{
  "model": "contrastive image-text model",
  "encoder_activation": "swiglu",
  "encoder_parallel_block": false,
  "encoder_conv_stem": false,
  "text_encoder_width": 192,
  "text_encoder_norm_position": "res_post",
  "steps": 8400
}
Rows from block 2 of the text encoder of a small contrastive image-text model, named by matrix and row number. Rows with one number belong to one neuron. Each number is 500 + 40 x the weight over its row's rms, rounded and kept within 0 to 999. All counts start at 0. Numbers have three digits each.
Before each neuron's rows are labels from the 100 texts, of 14848, where the neuron reaches its highest value: "fires on" is the input token at the peak. Only what is clearly more common there than usual is listed. The data: photos with spoken descriptions (Open Images, Localized Narratives).
# fc1: MLP up (text_encoder.blocks.2.mlp.fc1.weight, 384x192), inputs 64-127
# fc2: MLP down (text_encoder.blocks.2.mlp.fc2.weight, 192x384, transposed), outputs 64-127

fires on: ","; "and"
fc1.306:506488468552461493525493449539462468527465464484539531504438484470552531539463517466553493428522516440515554393540499432476498438455476519482505517514526510412483509514529493512411551536416550
fc2.306:580451488533462480503449550498465452477507478532485520515489493454499547495463468513547449444507472532536504442492541472520460506503450560411492553475566521457474464525472490516477547517492504

fires on: ","; "."; "image"; "and"
fc1.220:500534526516484404473498506476441454491476482520495378516528515482479492430450462488504460476497517538502477483527509500545494492448541525416505511420512510519469536533540511432487484507501499
fc2.220:467551551477440534488544497439521549591478457505525445503498471457556494514513536457516511521480535497478472522510446500512589474541552459528501459519430498537478546528516478499547471516482422

fires on: "is"; "and"
fc1.268:500469533463487540418561494517539476472413500471561530520425515455497522533559493475496517530488462473489498480432551536495517572519516474468509528516507469468528516547488474581500549532452543
fc2.268:570523515513470478501454523529474401471476496435508580512479479503509482532446501467497449512524411466489483537511464503486476464450527505409475498567564503501525456514476449472480513520478537

fires on: ","; "and"; "<end>"
fc1.88:436468459566483529491479519531508509564475492529511546496433463433515593514514474474575481448510540524493484477527536493463502515444523510488484565479566582444455492511567565547402544513458544
fc2.88:570495525512475445495467477508502379450483431468518555506510497485495510523429482499507456538537477466517479509510471524467511480453534508420516540482562478468522502527436484535466516537491564

fires on: "<end>"
fc1.263:510513498510533453465553460485517479555525504445522517515414517499505581481413502544539538415509421453490486447469525471503488521511527496480461504406461465442442571497595410513395510484518480
fc2.263:569493504509499475516530483496494381445515463496505536464513475504507523547445522481520422483511525479504497517549495515487496468503508482425483496459595517471496494501488462584457520492497534

fires on: "."; "standing"; "in"
fc1.255:486496473487458508435503462496527507480492439467542549527428515470539526567504500551499468505563394490501523455486478442502537500490494558447455489539545533410468525459493457480436557472483527
fc2.255:545451453515483503492489485486542428487486480502489604477436578443491549521453497506517474481565505519481489444456508478456484519455499534436501542544542492455486481505475528569452520522506571

fires on: "<end>"
fc1.76:505547500522534449469522476505474511436503455409557499483508473558456508482442499467461428490495405455512532541515510490535518519514538526510449477489531524531504511508486472560521510456499503
fc2.76:562503490474641514452492522520483497483560548481486528508471557548411512508529534533433524520455499535506514540497480525479464526485500545524483471464602479568500487428490487479518465449489501

fires on: ","; "."; "<end>"
fc1.94:525492469525446505480505481528482475496487464483559549518460509438557523545491470439510392496502446457504531459522490433493499445490474544508474484516532520395423496503488497486445568523421498
fc2.94:613439466522471470504470519492520416436491503521488567501470495423494515540471496503488480458518498495492493435461513454521475508472464547426460535495587490485502464546466515586464548540525494

fires on: "."; "<end>"; "insect"; "butterfly"
fc1.153:420572504420517489469554511495472504492490488481515481509512535536583538584485535524452475597498481466480474537463442509495473492537579471537472419495485418515490522434457400562567474495523482
fc2.153:481542453484527484406445451393512409541505442517520552508511496467545532441434517552465467487544546484522462526522527505542525546453575534468475539531515586509503547490507534470470494513514521

fires on: ","; "image"; "picture"; "and"
fc1.229:525517512524500416498492472474452390487530464531505399562514467476473487454474495502490480464486546589485486483529472499554492474428518516427462488370569518529487549537532515430487503480505475
fc2.229:463533549499442499497530525462526566607466465519498416503516469450570477467497539453526539520484545513501484506501488507541556480513544479514519483561397498544475543559546499464559472533462409

fires on: "."; "standing"; "<end>"
fc1.168:528536493476501477497559470556429429459508371485484486616444519484494547490513540518459550517506517531498481445517443441506462426479509518483476391422533438504438574490503458535485505437471458
fc2.168:410448546415519581459515528446506563474516535537530480450473527435447563543544459519484454481457468543496483444448498506495545498560444522461484482538525545530491488473461485511530492524598479

fires on: "."; "standing"; ","
fc1.149:549495471501466506495494506481469485510489481485505564523407512476557481544539495451514435468540518464489525438503445390467502450501431524498479488508517523432468525491486515461460525542470485
fc2.149:569426459516458481508488502513540451486485522506480579505455508424488548541498492501516464444537501524509498437438500468488486511493455554447469542472561487468501461545480508585450560536542537

fires on: "."; "image"; "picture"
fc1.267:542496541510465433490504528484479477457522516511471377519539494478511460475431447520481473498476486563458480513557469494571511495473553496395534499377566501508493536523558515435539489459486420
fc2.267:462550522468452507444541529428508551583474477472491463524492474448588499491468566502467508520515510475484413533484511502570585516527562498531470510528447495558522554556548497470552489544494439

fires on: "standing"; ","; "on"; "<end>"
fc1.212:477565531481526426432526437514496430456449408415482476518498469520510574500459464532498487577472481530516477501548506406578427479462514558492493466461556454486453553458495415489502518491469459
fc2.212:491484488442518547433500529430462521496515495528508482583463510482545528528562507484476521503477514506518443421453484410535537495542467540509425474497502515562474521488512464467518488535562409

fires on: ","; "and"
fc1.3:497501490526475464533534485590527479512430451385556514493493392484474525521538513504450472555492436498524500509476518495578500477456493508522455520483545501493538526523544461485468622516476497
fc2.3:553483514505436468506465527504498457480465468497463539518517466417506472475445491500482481505529521543491468528508518513522491523479521500434495590454536455510539467576433537538528526531507562

fires on: "."; ","; "<end>"
fc1.230:467507540511442453491546483498498438548467482454506455546483438469592482444456525508499474518513482485464501504546497491541522504537543526444536511481486481506507571531549495461536561537448404
fc2.230:481487445517506538528559532487555560588556505488439505489447512433519510485503587520473509430527523546453496487458545548523490552534493492564489555539469516491478512567577529527529515469435493