A small contrastive image-text model, trained from scratch: encoder arch vit.
Rows from block 4 of the image encoder of a small contrastive image-text model, named by matrix and row number. Rows with one number belong to one neuron. Each number is 128 + 32 x the weight over its row's rms, rounded and kept within 0 to 255. All counts start at 0. Numbers have three digits each.
After each neuron's rows are labels from the 100 images, of 14848, where the neuron reaches its largest size: "peak at" is the part of the image that holds the peak. Only what is clearly more common there than usual is listed. The data: photos with spoken descriptions (Open Images, Localized Narratives). In brackets: how many of the 100.
# gate: MLP gate (encoder.blocks.4.mlp.gate.weight, 768x192), inputs 96-127
# fc1: MLP up (encoder.blocks.4.mlp.fc1.weight, 768x192), inputs 96-127
# fc2: MLP down (encoder.blocks.4.mlp.fc2.weight, 192x768, transposed), outputs 96-127

gate.169:126153153135127061137082098142122165148100069128087131173102134156120129102086134136117170150156
fc1.169:156072136135068189092160195107202097070145088158151105113094076132162126155118070157150130166155
fc2.169:169185135139060105170122130122124071115209167178130145130153141120151140133117160147127172129111
peak at: middle right (27)

gate.461:090145121068195112134150124093139111136162135068104153119144129135122163158169144148115141133165
fc1.461:105158130103118166140137143098136079083138161170181122249095098182078097113123119114132175128169
fc2.461:132069129098105113153133120142101109148132063195139130144136131130138065150145088158105147108147
peak at: bottom centre (32)

gate.215:148067111111138095132120185173114099158119118091117130146212121195088152164074116112097151148149
fc1.215:158142146149191087138112163146143132174160178175165190129139108107121124158193159107088151147147
fc2.215:136057072079120077141175136147104148061150095173149076071084155133131097106150081146130092135128
peak at: top centre (47)

gate.587:152133153126154182150186110138138122136115101122166142147081092143128126135139154161111124165086
fc1.587:095086110114096152121052155077143135055174174121145133157113104125146150179070110135157154056129
fc2.587:152109136117200165111120123105149129119088118145141161185128164150129134123112171140101098148161
peak at: middle right (35); middle left (29)

gate.339:154108100135079098179141116165137125070125104114139199138149120164131143170140122131115155119133
fc1.339:108118143128128105100160108089110127139162108140132127161141152138112121162154086188161160076142
fc2.339:160118136000160124094110132192118189084098124077153145167089176167072074151092114129127098142075
peak at: top left (34); top centre (32)

gate.365:091124113144157108088060023088156206134097157129115136131156103143137142095146139167112168187123
fc1.365:075079146147142119189057120161104100113155106145168146165165154106199120134134104151165184069097
fc2.365:147138122090211152121157142090119157120099085074145105098128201138141155127092113196136161110076
peak at: bottom centre (33); bottom left (28)

gate.690:161113128150055144129121105172121122127129131226171109132128148116122111121095095096148115102101
fc1.690:151109148100133126138133116186080145155133071188140075072205117104113163147136208105135163089144
fc2.690:095076146180182125157079122088174154135108147132081164079115091110132121138098131114151122121138
peak at: top left (30)

gate.485:174121132145048154135125103172131133130112121235169110136118143119132103125075090100122122106079
fc1.485:194154128109092093101142177134162132179131133099154180118180204163130105169023155076118123135117
fc2.485:166120123102093144127123111173171136092223133142127201176113127127145142146130157102124146127102
peak at: top right (29)

gate.481:160108136179087185148113114186113120109094117205097094116113118097138111110095106143141101130140
fc1.481:100119127145190064099108085148138131128098107093150104101125113168193114160161147158122138146064
fc2.481:112105166104167071094122110141165162077093106165135155162115113102140122131155157165167097077112
peak at: centre (39); top centre (29)

gate.364:118131142138098115138144141116122131145120086051136192166124138101114058083065114084150079094167
fc1.364:123119111111087096103140207161114127130118135113151232117147108125088058142144184133100145131162
fc2.364:107097160102132150098146124143137189137120141105109113143147096079117100118115138112124136155118
peak at: top right (42)

gate.532:176151155137122159083093180160147100144098111096133113100141131141104097096118162205117103110090
fc1.532:134108124087109098114118154100109173114138123155121177089123126128079127096195106078102102117161
fc2.532:160085136096142114144122147103088120089166059110085079079132145095132112112151079139119098112110
peak at: middle right (36)

gate.394:159138087160159106139091108160137121149079107121048169163184172136124189150092174178056163124134
fc1.394:111083157157110082072114160138175153120151153128137146164161119110148173140146111069121106172099
fc2.394:131176118087160089070114156146129134156124154099147132156124167111196107125136160120016136090070
peak at: top right (27)

gate.627:077097094123141116160105154146168171144106096118180114158159129142098239133146095165088114124118
fc1.627:163096123157134166134156141118131177122072105162110127086144160125130075088147146103184123134112
fc2.627:145169121122141095178137185123188096148124125158145166205090141187107145169143071088167160117151
peak at: middle right (27)

gate.248:133095137131144194105146109126119146119137116101126097109154102150087119128134133067096186141096
fc1.248:094120115156132211128104123111074082110147142109133097138110199149140186139109188118097135072145
fc2.248:146136133115072131104142136140168103164104128098157145193083114166109182105104164128128133127175
peak at: middle left (36)

gate.387:162111134127046152123118114172136144131126118223159105125116144113117085130095110105139120120095
fc1.387:141096087120099144058156089089146134119084131116162128123144135063124142162169114044110027149110
fc2.387:075094101127059120132133103100140078098126162108167210161199119089146172168152158128093099110109
peak at: top right (39)

gate.580:183173125162110135135085074156146081114088093188145081114129138111183039117087067093182138114101
fc1.580:121132105174120147107142143112140142127133083165011058048144115123164123138122136106121107104126
fc2.580:138078138123134175086146125138172136174098015141099079106121138105150065123138156174124105106083
peak at: middle left (28)

gate.250:118115138154124122155129052096138125105137132133087023122120083125166159129135133072144122083151
fc1.250:115111144130139112156113081094125114093122138089088083101134113159187167136158141089141125083198
fc2.250:079140127123157133183109119134092194133042127135138115113149103130128113120108130068140116132132
peak at: top right (28)

gate.658:166113178177062147153127229144124119133099125206150125138123116107124129140091095130146110100121
fc1.658:118124138091097084137138135140124146203112136136110147110119127039128117136140107114125105070163
fc2.658:101151129084111138150131164144121147141127152158119130149121140148127111144135128118119128145165
peak at: top left (36)

gate.111:149068138193143171167161125098119175166162115150169119177169146082116151123113189138122101140145
fc1.111:107184113122114146140105224077095138100139097144155159124156135150161143151187123159159082134113
fc2.111:091070131087059151153140139093083130141125146112120126155080095150090132180064103114116114132110
peak at: bottom left (29)

gate.150:152110111165108136123177255140123163149109164152074122081134074098132131119118122109104153082164
fc1.150:086114113107166127145076000117149105105128098094184098150130179144107148110119150134144128156106
fc2.150:092116147111093127119153156105142074144180110154133147136131139133117132155136138127106160128121
peak at: top left (34); top right (32)

gate.462:169148096128141131123141079089165145111092094161096173031152132150122072067104135161153133109157
fc1.462:164084178070120078148144091109096129110121122148150152125103096140174129211128174131171089123120
fc2.462:085092166122134123127148137096114069089099170080127107102134162128162123041121102119119137176111
peak at: middle left (27)

gate.132:129137139195122104082056088139123121159138145084180114113160108111125142095151118175137119106054
fc1.132:130209102088124145189147119094149075159144159143132133137166192160124147132138085110156099198090
fc2.132:157155151144123098145086127085173166147133142125075109086094059116153166138093105126105129050136
peak at: top left (41); top right (33)

gate.478:123074153161144160160161092118062088134123112096083109121139060138127110105077140106097170138186
fc1.478:119123158168140102105128113123125181123107169150105131150151146130157104073107145080115197129100
fc2.478:095058149176136136185118135114096185155097099144122142125106189097108148073104088140132173111103
peak at: middle left (33); centre (27)

gate.503:110168093154127128087119166091112151147133088159108157132085186129086155149145122164151177182104
fc1.503:198064079211174210153137199120139127138068149127149070129137127134099110132150134122113094135114
fc2.503:154126158127085128071132144224116126094136150100074178125115193143129162071116117135130145142205
peak at: bottom centre (27)

gate.260:150126104112067120142112116128141153061114109107130124084201102134143123114129165107141147170102
fc1.260:122124120121123132156036101182078148121120140139105109110172116163156137183209087113104152099157
fc2.260:145088077160188078066135150080162123106052111144152106166111130121090167111130136119088158163152
peak at: middle left (30)

gate.598:173115121134044135129211192148122148116100108204119127120134045106129108149079076100142102076095
fc1.598:144146129184105107107168119122133155157128131150058127114177116082162127139125133134134159121162
fc2.598:108122130108097118120149140115154150139141148139138166131097159138136155147129163144129131143118
peak at: top left (36)

gate.714:122045150093110142152126157149129232096153149139113136154092173157173179149122142163169095085061
fc1.714:073118114168137181102143166127126191136083100118193161098077107089148191097189109130105120159130
fc2.714:060111144125168109129060166136187145091094148041127159121103137144056137157152168107073081109117
peak at: top left (28)

gate.292:200138158099124148119140129196100127185138133128147106129129148145148129106135207139143160161125
fc1.292:117173169155138137181155198120127094126113120071123168149111122116189113142123073106191122137129
fc2.292:112082124080190145135089185131139163123083067079137101118094159091125108105115163183086109116102
peak at: middle left (33)

gate.493:132095112128139146171089140160110153145137121138153142085122139074207160154097107118113097117117
fc1.493:118134071159101167139113177122126092117172085127183083080110114131151192143066118104130120165110
fc2.493:116130135107220156103119161121128204146038117128109100137099137140136126120112114126126109133121
peak at: bottom right (28)

gate.167:165115129133051147134125110178136124128115117241163108137107146117125091114097106109125104102094
fc1.167:081125069097075152166182156097157128146093121154096078098121118105154096139181119089188138081157
fc2.167:097136122228151148130109107144178119116107136105121176170151116098144147098168148113080134143119
peak at: middle left (28)

gate.0:175113145130063134072072116194136152127105115180120109095135125113146099137115090098159116132081
fc1.0:095192116071115183143118141096147116209096112122093129124125169092005135119144136111120083081172
fc2.0:145211117126121159143172146114106109188144071096108135105147150117111004130116094118143134181107
peak at: bottom right (28); bottom centre (27)

gate.745:177109124139069154141136095176135153114125122229164118136107127132113093112095102106122123114088
fc1.745:151160165085135112179134137081107133106133121128129166071121140152129133129174150154103182112118
fc2.745:080139132186150173159154136199114165104097110135121044140119060164148132106114143114127129145140
peak at: middle right (28)

gate.106:174115136156056139140134113181134139126108117229161104141125139119127089130100095110132129109093
fc1.106:136112152060150149085088194169097158161165146121133095121126138105128112155124110123167153115163
fc2.106:142149136130094121132113104111178124183167184134137179174146144119113130199142167170138124094130
peak at: top right (27)

gate.351:168110129143052147135129100179124145134112132229149104149117129109114098122092095087133130118090
fc1.351:135108069126150088117098106090088088110174098079065146160180142117133086154148114123156182124146
fc2.351:113115150156150077109109138139144130141121101090067106119102079073120133107146178138106151133190
peak at: middle left (38)

gate.409:182124133129071160128151141164149152114103104159131125088120168117129119128089079137151160125129
fc1.409:115172134130123117106124117071153106125129145134118057157117125114159092145155148109147108065127
fc2.409:172151099129110138107140176115132075122179129128130116151109141124122120136112106192115114138114
peak at: middle right (29)

gate.586:105129117095120163136070128142098141119130116135092139160114087194154127131156152131150061156156
fc1.586:128131112098111085088074093079091135138095182115146183149114114139123120159097094165149170132082
fc2.586:062088150087125128137107089177084150120112085115100063086078122106091130135090119189086168118121
peak at: bottom right (33)

gate.716:169100127153058138120125105169122126137115129223172122132132151115127088118093100102138114113106
fc1.716:138134091148170131114137080108147109159088139127104147136145086149091089126101069142087171101103
fc2.716:145162135167105193153064140189128174130126099191116119077136128153140123113095116078104147162165
peak at: middle right (32)

gate.667:172112123136069146150133105173115135120116122220151101140101141137118082120098099097129127122093
fc1.667:169086109110079151163109059082125145133067133144122098157132084156100199138130135191141126120218
fc2.667:131154184169169130137126085144092178095082140116155059101160102106195144099136143091150105156139
peak at: middle right (28)

gate.205:188151112101138115161122112127097134128115134124135145148092138141121121110129079125191159115174
fc1.205:121116129155127131161145041111162073119103138152078157129078127170148121172146120130085106114050
fc2.205:118171170164110148096189146138176132146140157185173148137144095166141129143165124178110120157073
peak at: top centre (37)

gate.563:161097126141098097128116128117135109147114127148105113144066141136129178160107143198103121156097
fc1.563:212112158155128122154102103137067098093119159122157109114114115116168148160153111089094131119197
fc2.563:166145163102154146140063142145149163172142136094108124092106174107163180103141041114157096153120
peak at: top centre (27)

gate.275:157132141178105131134112149195123090072122116170150071132101115166167075135083100123148167150088
fc1.275:146099101187135172140060091154109121082120121121069118066085183153200143126090067118154106138147
fc2.275:124105130115164132127108122116135142140079076155158145150130096103126117168126142189134141110058
peak at: middle right (32); middle left (32)

gate.217:117088143116136137119148106119106102133098119164080105121107114102203146103090115116226135131155
fc1.217:135134128088154150077255161134140117152138120119097107097157099127133104128170102126117170137090
fc2.217:074110116255150125096125078111115151190128191149130183120119137122114190151108153122123109144154
peak at: bottom left (32); bottom right (29)

gate.432:152111137126087150150155127154141140112097129217155087160113137165133078127102099113150128106081
fc1.432:178089130111112116134143108113081120167098112152139177101099167092095125136061091104112121102111
fc2.432:157132125134167134196097135157072185174099146113123116106102116116126120115103118170139117196102
peak at: middle left (27)

gate.377:171117149132048156119204162132135140128127129183129107138125091122118113166091086120128124086113
fc1.377:140139137166118128121159124112146172163143134143063138125130101099121133134124124154121129111172
fc2.377:100152134111095142135144147119139155139150153140117144125123158136143159130119144092119151165117
peak at: top left (28)

gate.135:158127126165121106175133137232132155124138130130118122119138132116172132118120124140162114143076
fc1.135:130098123105177133123125065068112114096137103158144099167134162126105070123096125103088137122197
fc2.135:132059126127164098130134119123120138133083123120124143110123131100112133094120110100194099085170
peak at: top left (35)

gate.323:118131167106122120142073158125150106138132158067063103106099143203177127131157167116077147144103
fc1.323:148168157082131074160078171066086155121165118137142172100175131106155151080136128137166143121159
fc2.323:166115131150155152091138129165138127134168108114118120110139147087111105126128078085168078102114
peak at: top centre (42)

gate.30:130129134134180115194087106179099187154073103115135153139154123165126073060136166072135095151116
fc1.30:118131102126151181105106179077154117116075162177068160145167178079137107177089124111088057126137
fc2.30:124149170129070060178155042057115098126148137147143107093168147147133083180133193068163152159181
peak at: middle left (27)

gate.256:172116114143063135132128106168126146125111121218160099142134138111128089117102098112132123101083
fc1.256:094083118157133118116155056088122071162151155127114117165137118161120177134166131121161136063150
fc2.256:095119170178136111111137119158123137111149111130111058017123130105184142136105100086144147139178
peak at: top centre (27)

gate.390:091144116109130111090111152144145118107155126118111178162124164165101122144154113142137113085137
fc1.390:150078143110120198127142139179142105138129126147175156145192100132078127118103166182074156120190
fc2.390:130147117175129152155091118135171088113195108135099161121130127178127161097091133135166136169152
peak at: top left (30); top centre (27)

gate.180:185096132134055148143108101173124122114121115219157100142115119127128102121092086107136123116094
fc1.180:144200128093109132097106131096150193103097177147161098123149131113115125108126089120107117166125
fc2.180:126114149142128132148086085086088137195102092156145110124140084105077142130099155171122101140111
peak at: middle left (31); middle right (29)

gate.369:171103136143067145125115117179125142130113122228152117143116135118119080115091099113132130099080
fc1.369:129103100159068127157132132157119135137144153128123091111120164070149144167121121105117073149166
fc2.369:137131122023169078106152189166081138103164154099156157101156148133158118180126091132100143157101
peak at: middle right (27)

gate.81:181122119122161087155164144111088117138163166138113036135157103052114164100084119080120148171068
fc1.81:127115087177126056121128136111156183195068105161159151084153084157120221093087184110092129129103
fc2.81:114158099096131084159183126154137098169109098094138152166079155107131063070090083139096077165129
peak at: top left (34)

gate.663:141081151119137107138187211110155116110170136109090158076155045113168124151077118176102110151130
fc1.663:139112104146122144143157220108135132102119132110076153088147072086141154141122123129086107159135
fc2.663:123154139130176143123140145120141197160031142122132107120125131128122134134118122099103139140131
peak at: top left (31)

gate.133:184104123139058141135127104168135138128106117214161087146111140123114109119091078107132124106086
fc1.133:117177128162174162172135105072099127094202139108164173101091157143170145136081123152099144122083
fc2.133:149063127030108142108118149068088184148131101160142126113110143141101123095108095125102117121151
peak at: centre (30)

gate.742:165119180170090141130112115123133174137076239112089122093147120150084160089145156158139144167069
fc1.742:094124162109151170220128092077146097080113123143166155101130090201154191057127067104165147103132
fc2.742:110088150131108174124136151142182120102091126156105146146104134073155157150110129185166114141143
peak at: top right (28)

gate.267:113174137094163082147098115142064120146159120142048118151158140113130127171111168155195114140163
fc1.267:080139119152089086101127166105084077126123106176102120077118137087127169102103158132124162153113
fc2.267:166146117123160181174083096124172146155119180097112168151155163092134081139177087194144148148116
peak at: middle right (29)

gate.313:151176127151177075125210142075122074091147103095140158135141059143144128189131170136126173165137
fc1.313:141077164181143132125109089221136195139103075133074104141102139125165100174108103151123124152121
fc2.313:139161127136084120147102111124120025136227146107127124117116118121135135149148138147099156155109
peak at: top right (35); top left (32)

gate.505:183099146154069132099058109185084135138113105180178077133110153118131059117087112133147130131080
fc1.505:162091136129112185155151153105098148196105120161055160080117194071115115132104093108136122076120
fc2.505:122130152128111151189122154151093136151129066135135157136122097111121083140165116149135127168084
peak at: middle left (30)

gate.196:171115130140043139141133108172121134129109126215150102140110144126132108143090100118126134113092
fc1.196:076076122126124116169107049150083124112112149081047141152135145135109160144104135120158192150108
fc2.196:123091120132073129105104183161138061134160080119102074102129139156120088103113109137131082063145
peak at: top left (29); top right (27)

gate.262:118127189191177218095025137145160157126123168109125091127095130129090140111152094111133073147132
fc1.262:106142142117110154148081176101134142120181168085175134112123094120098161153072176130171163131133
fc2.262:092090078131138125147165157126150133143172089165114106141148219160082100168132108112156092158125
peak at: top centre (31)

gate.290:183124134153063138122138107158119133116107131223156116146134136129137098119066101105129122114103
fc1.290:146202160090163157120155142138066110174126108144124120088146156113136169102123090127113093167141
fc2.290:097116099192112099113099015088157176127145120077128090099150139051142111187134134140125110109143
peak at: middle right (28)

gate.469:225077170124116112127122106119100144154084119131110137103116141101142136115110015076126126084142
fc1.469:103171114089109103121146102095131155128110150160106167173147107161140121099150100104122129141160
fc2.469:141134119173091130139136139105153110133164220103142153113109125116119248140133152137122156146110
peak at: top right (28); top left (28)

gate.213:174101119135062141126113104178125151138107120231163104143131136119128092126096084111131134123105
fc1.213:169179112096152152111205139112130128110158168105116188138156095147150156091109147142131146145114
fc2.213:125124110084077110155113172124075096109209144121155101179119154169090157160121096156104126129094
peak at: top left (35)

gate.756:179103137124054146127146094179128144128117121226158110130111142122126093122084104103126130116095
fc1.756:098166125087129181156143116139153142134108186133088129118159079160114098105103147125103066158154
fc2.756:130140165130081151153142108115138060115212136133155106211140106183123144153125155154207141105138
peak at: top left (35); top right (30)

gate.659:192089149138100184096102159145144148108131123210101159087148160094165111068112083142160107125149
fc1.659:176089125148128126158144158163075214142133151123074197126136110113129136116104098152111105178130
fc2.659:121070129182149154180132123128129151153136175117122140094136110117147201104151145087114145164128
peak at: top left (30); top right (27)

gate.460:169105129140044148121125101179139124125109115218172107139120136133124110125107083111155111112089
fc1.460:117118111146110120054165156155119139104153151183128183101106112123095086130112119079109088108127
fc2.460:154106131025147142110100145157111158128107144119149165196151174155106142142146151158103141134092
peak at: middle left (31)

gate.581:133136127088164147108154145164160125149092148128142144117175081116089074074125083188168140147105
fc1.581:097131112071141118126154143141145158141145167079124116129158124144148088122120108110107086177143
fc2.581:154128155076183149123159086100106113105118106096137093127111139126142106129154144151117121119085
peak at: middle right (37)

gate.703:161091122156099133133121113149096144107108131174135067121127120122127056100073098110124132113124
fc1.703:137107129135167093089115098133115114080174182125226042166122107173163137131128167147139131156116
fc2.703:137109130154142107083163115084155077106139183133157080120147163142157168131101124129112170094147
peak at: middle right (29)

gate.20:198116136133105151119133129147140142115054153162100101101123182088160093124097057093143108106133
fc1.20:132116125186114041107126083130145133091152159142157159123150125159214119138126101132124190170111
fc2.20:096071122116128105139099128107119130113165218156128122143122097139125252121130164126139128130144
peak at: top right (31); top centre (31)

gate.698:074148120126156090094131207076141126121152144098110164107159099123091158116158153153107142146154
fc1.698:155138139187121219123123173101131077065104103101092156099128131159130157116121099138144142139162
fc2.698:125115125123060112131143126137120193128130159145122120120129135125127123117118111094141096130178
peak at: top left (27)

gate.152:182101136145049140121129097172123139128110125241164107140108133133134085132090077106139129104098
fc1.152:161117075144124115148211122143132130110075076109113112084145098141166105127169140098118137164161
fc2.152:125120113055071147085105101054109087099158113123091146165150171127061090127125077106115124122087
peak at: top right (30)

gate.131:170112123138064147126119116178126150140125121241150110139122141126129093120109094091132130113093
fc1.131:134175152206129160111187184141141197099105058139126128108164115046157138104103121046158110119101
fc2.131:108104133059186141116076128104062187167103137126141095142106137096164135181110127144133112129095
peak at: top left (30)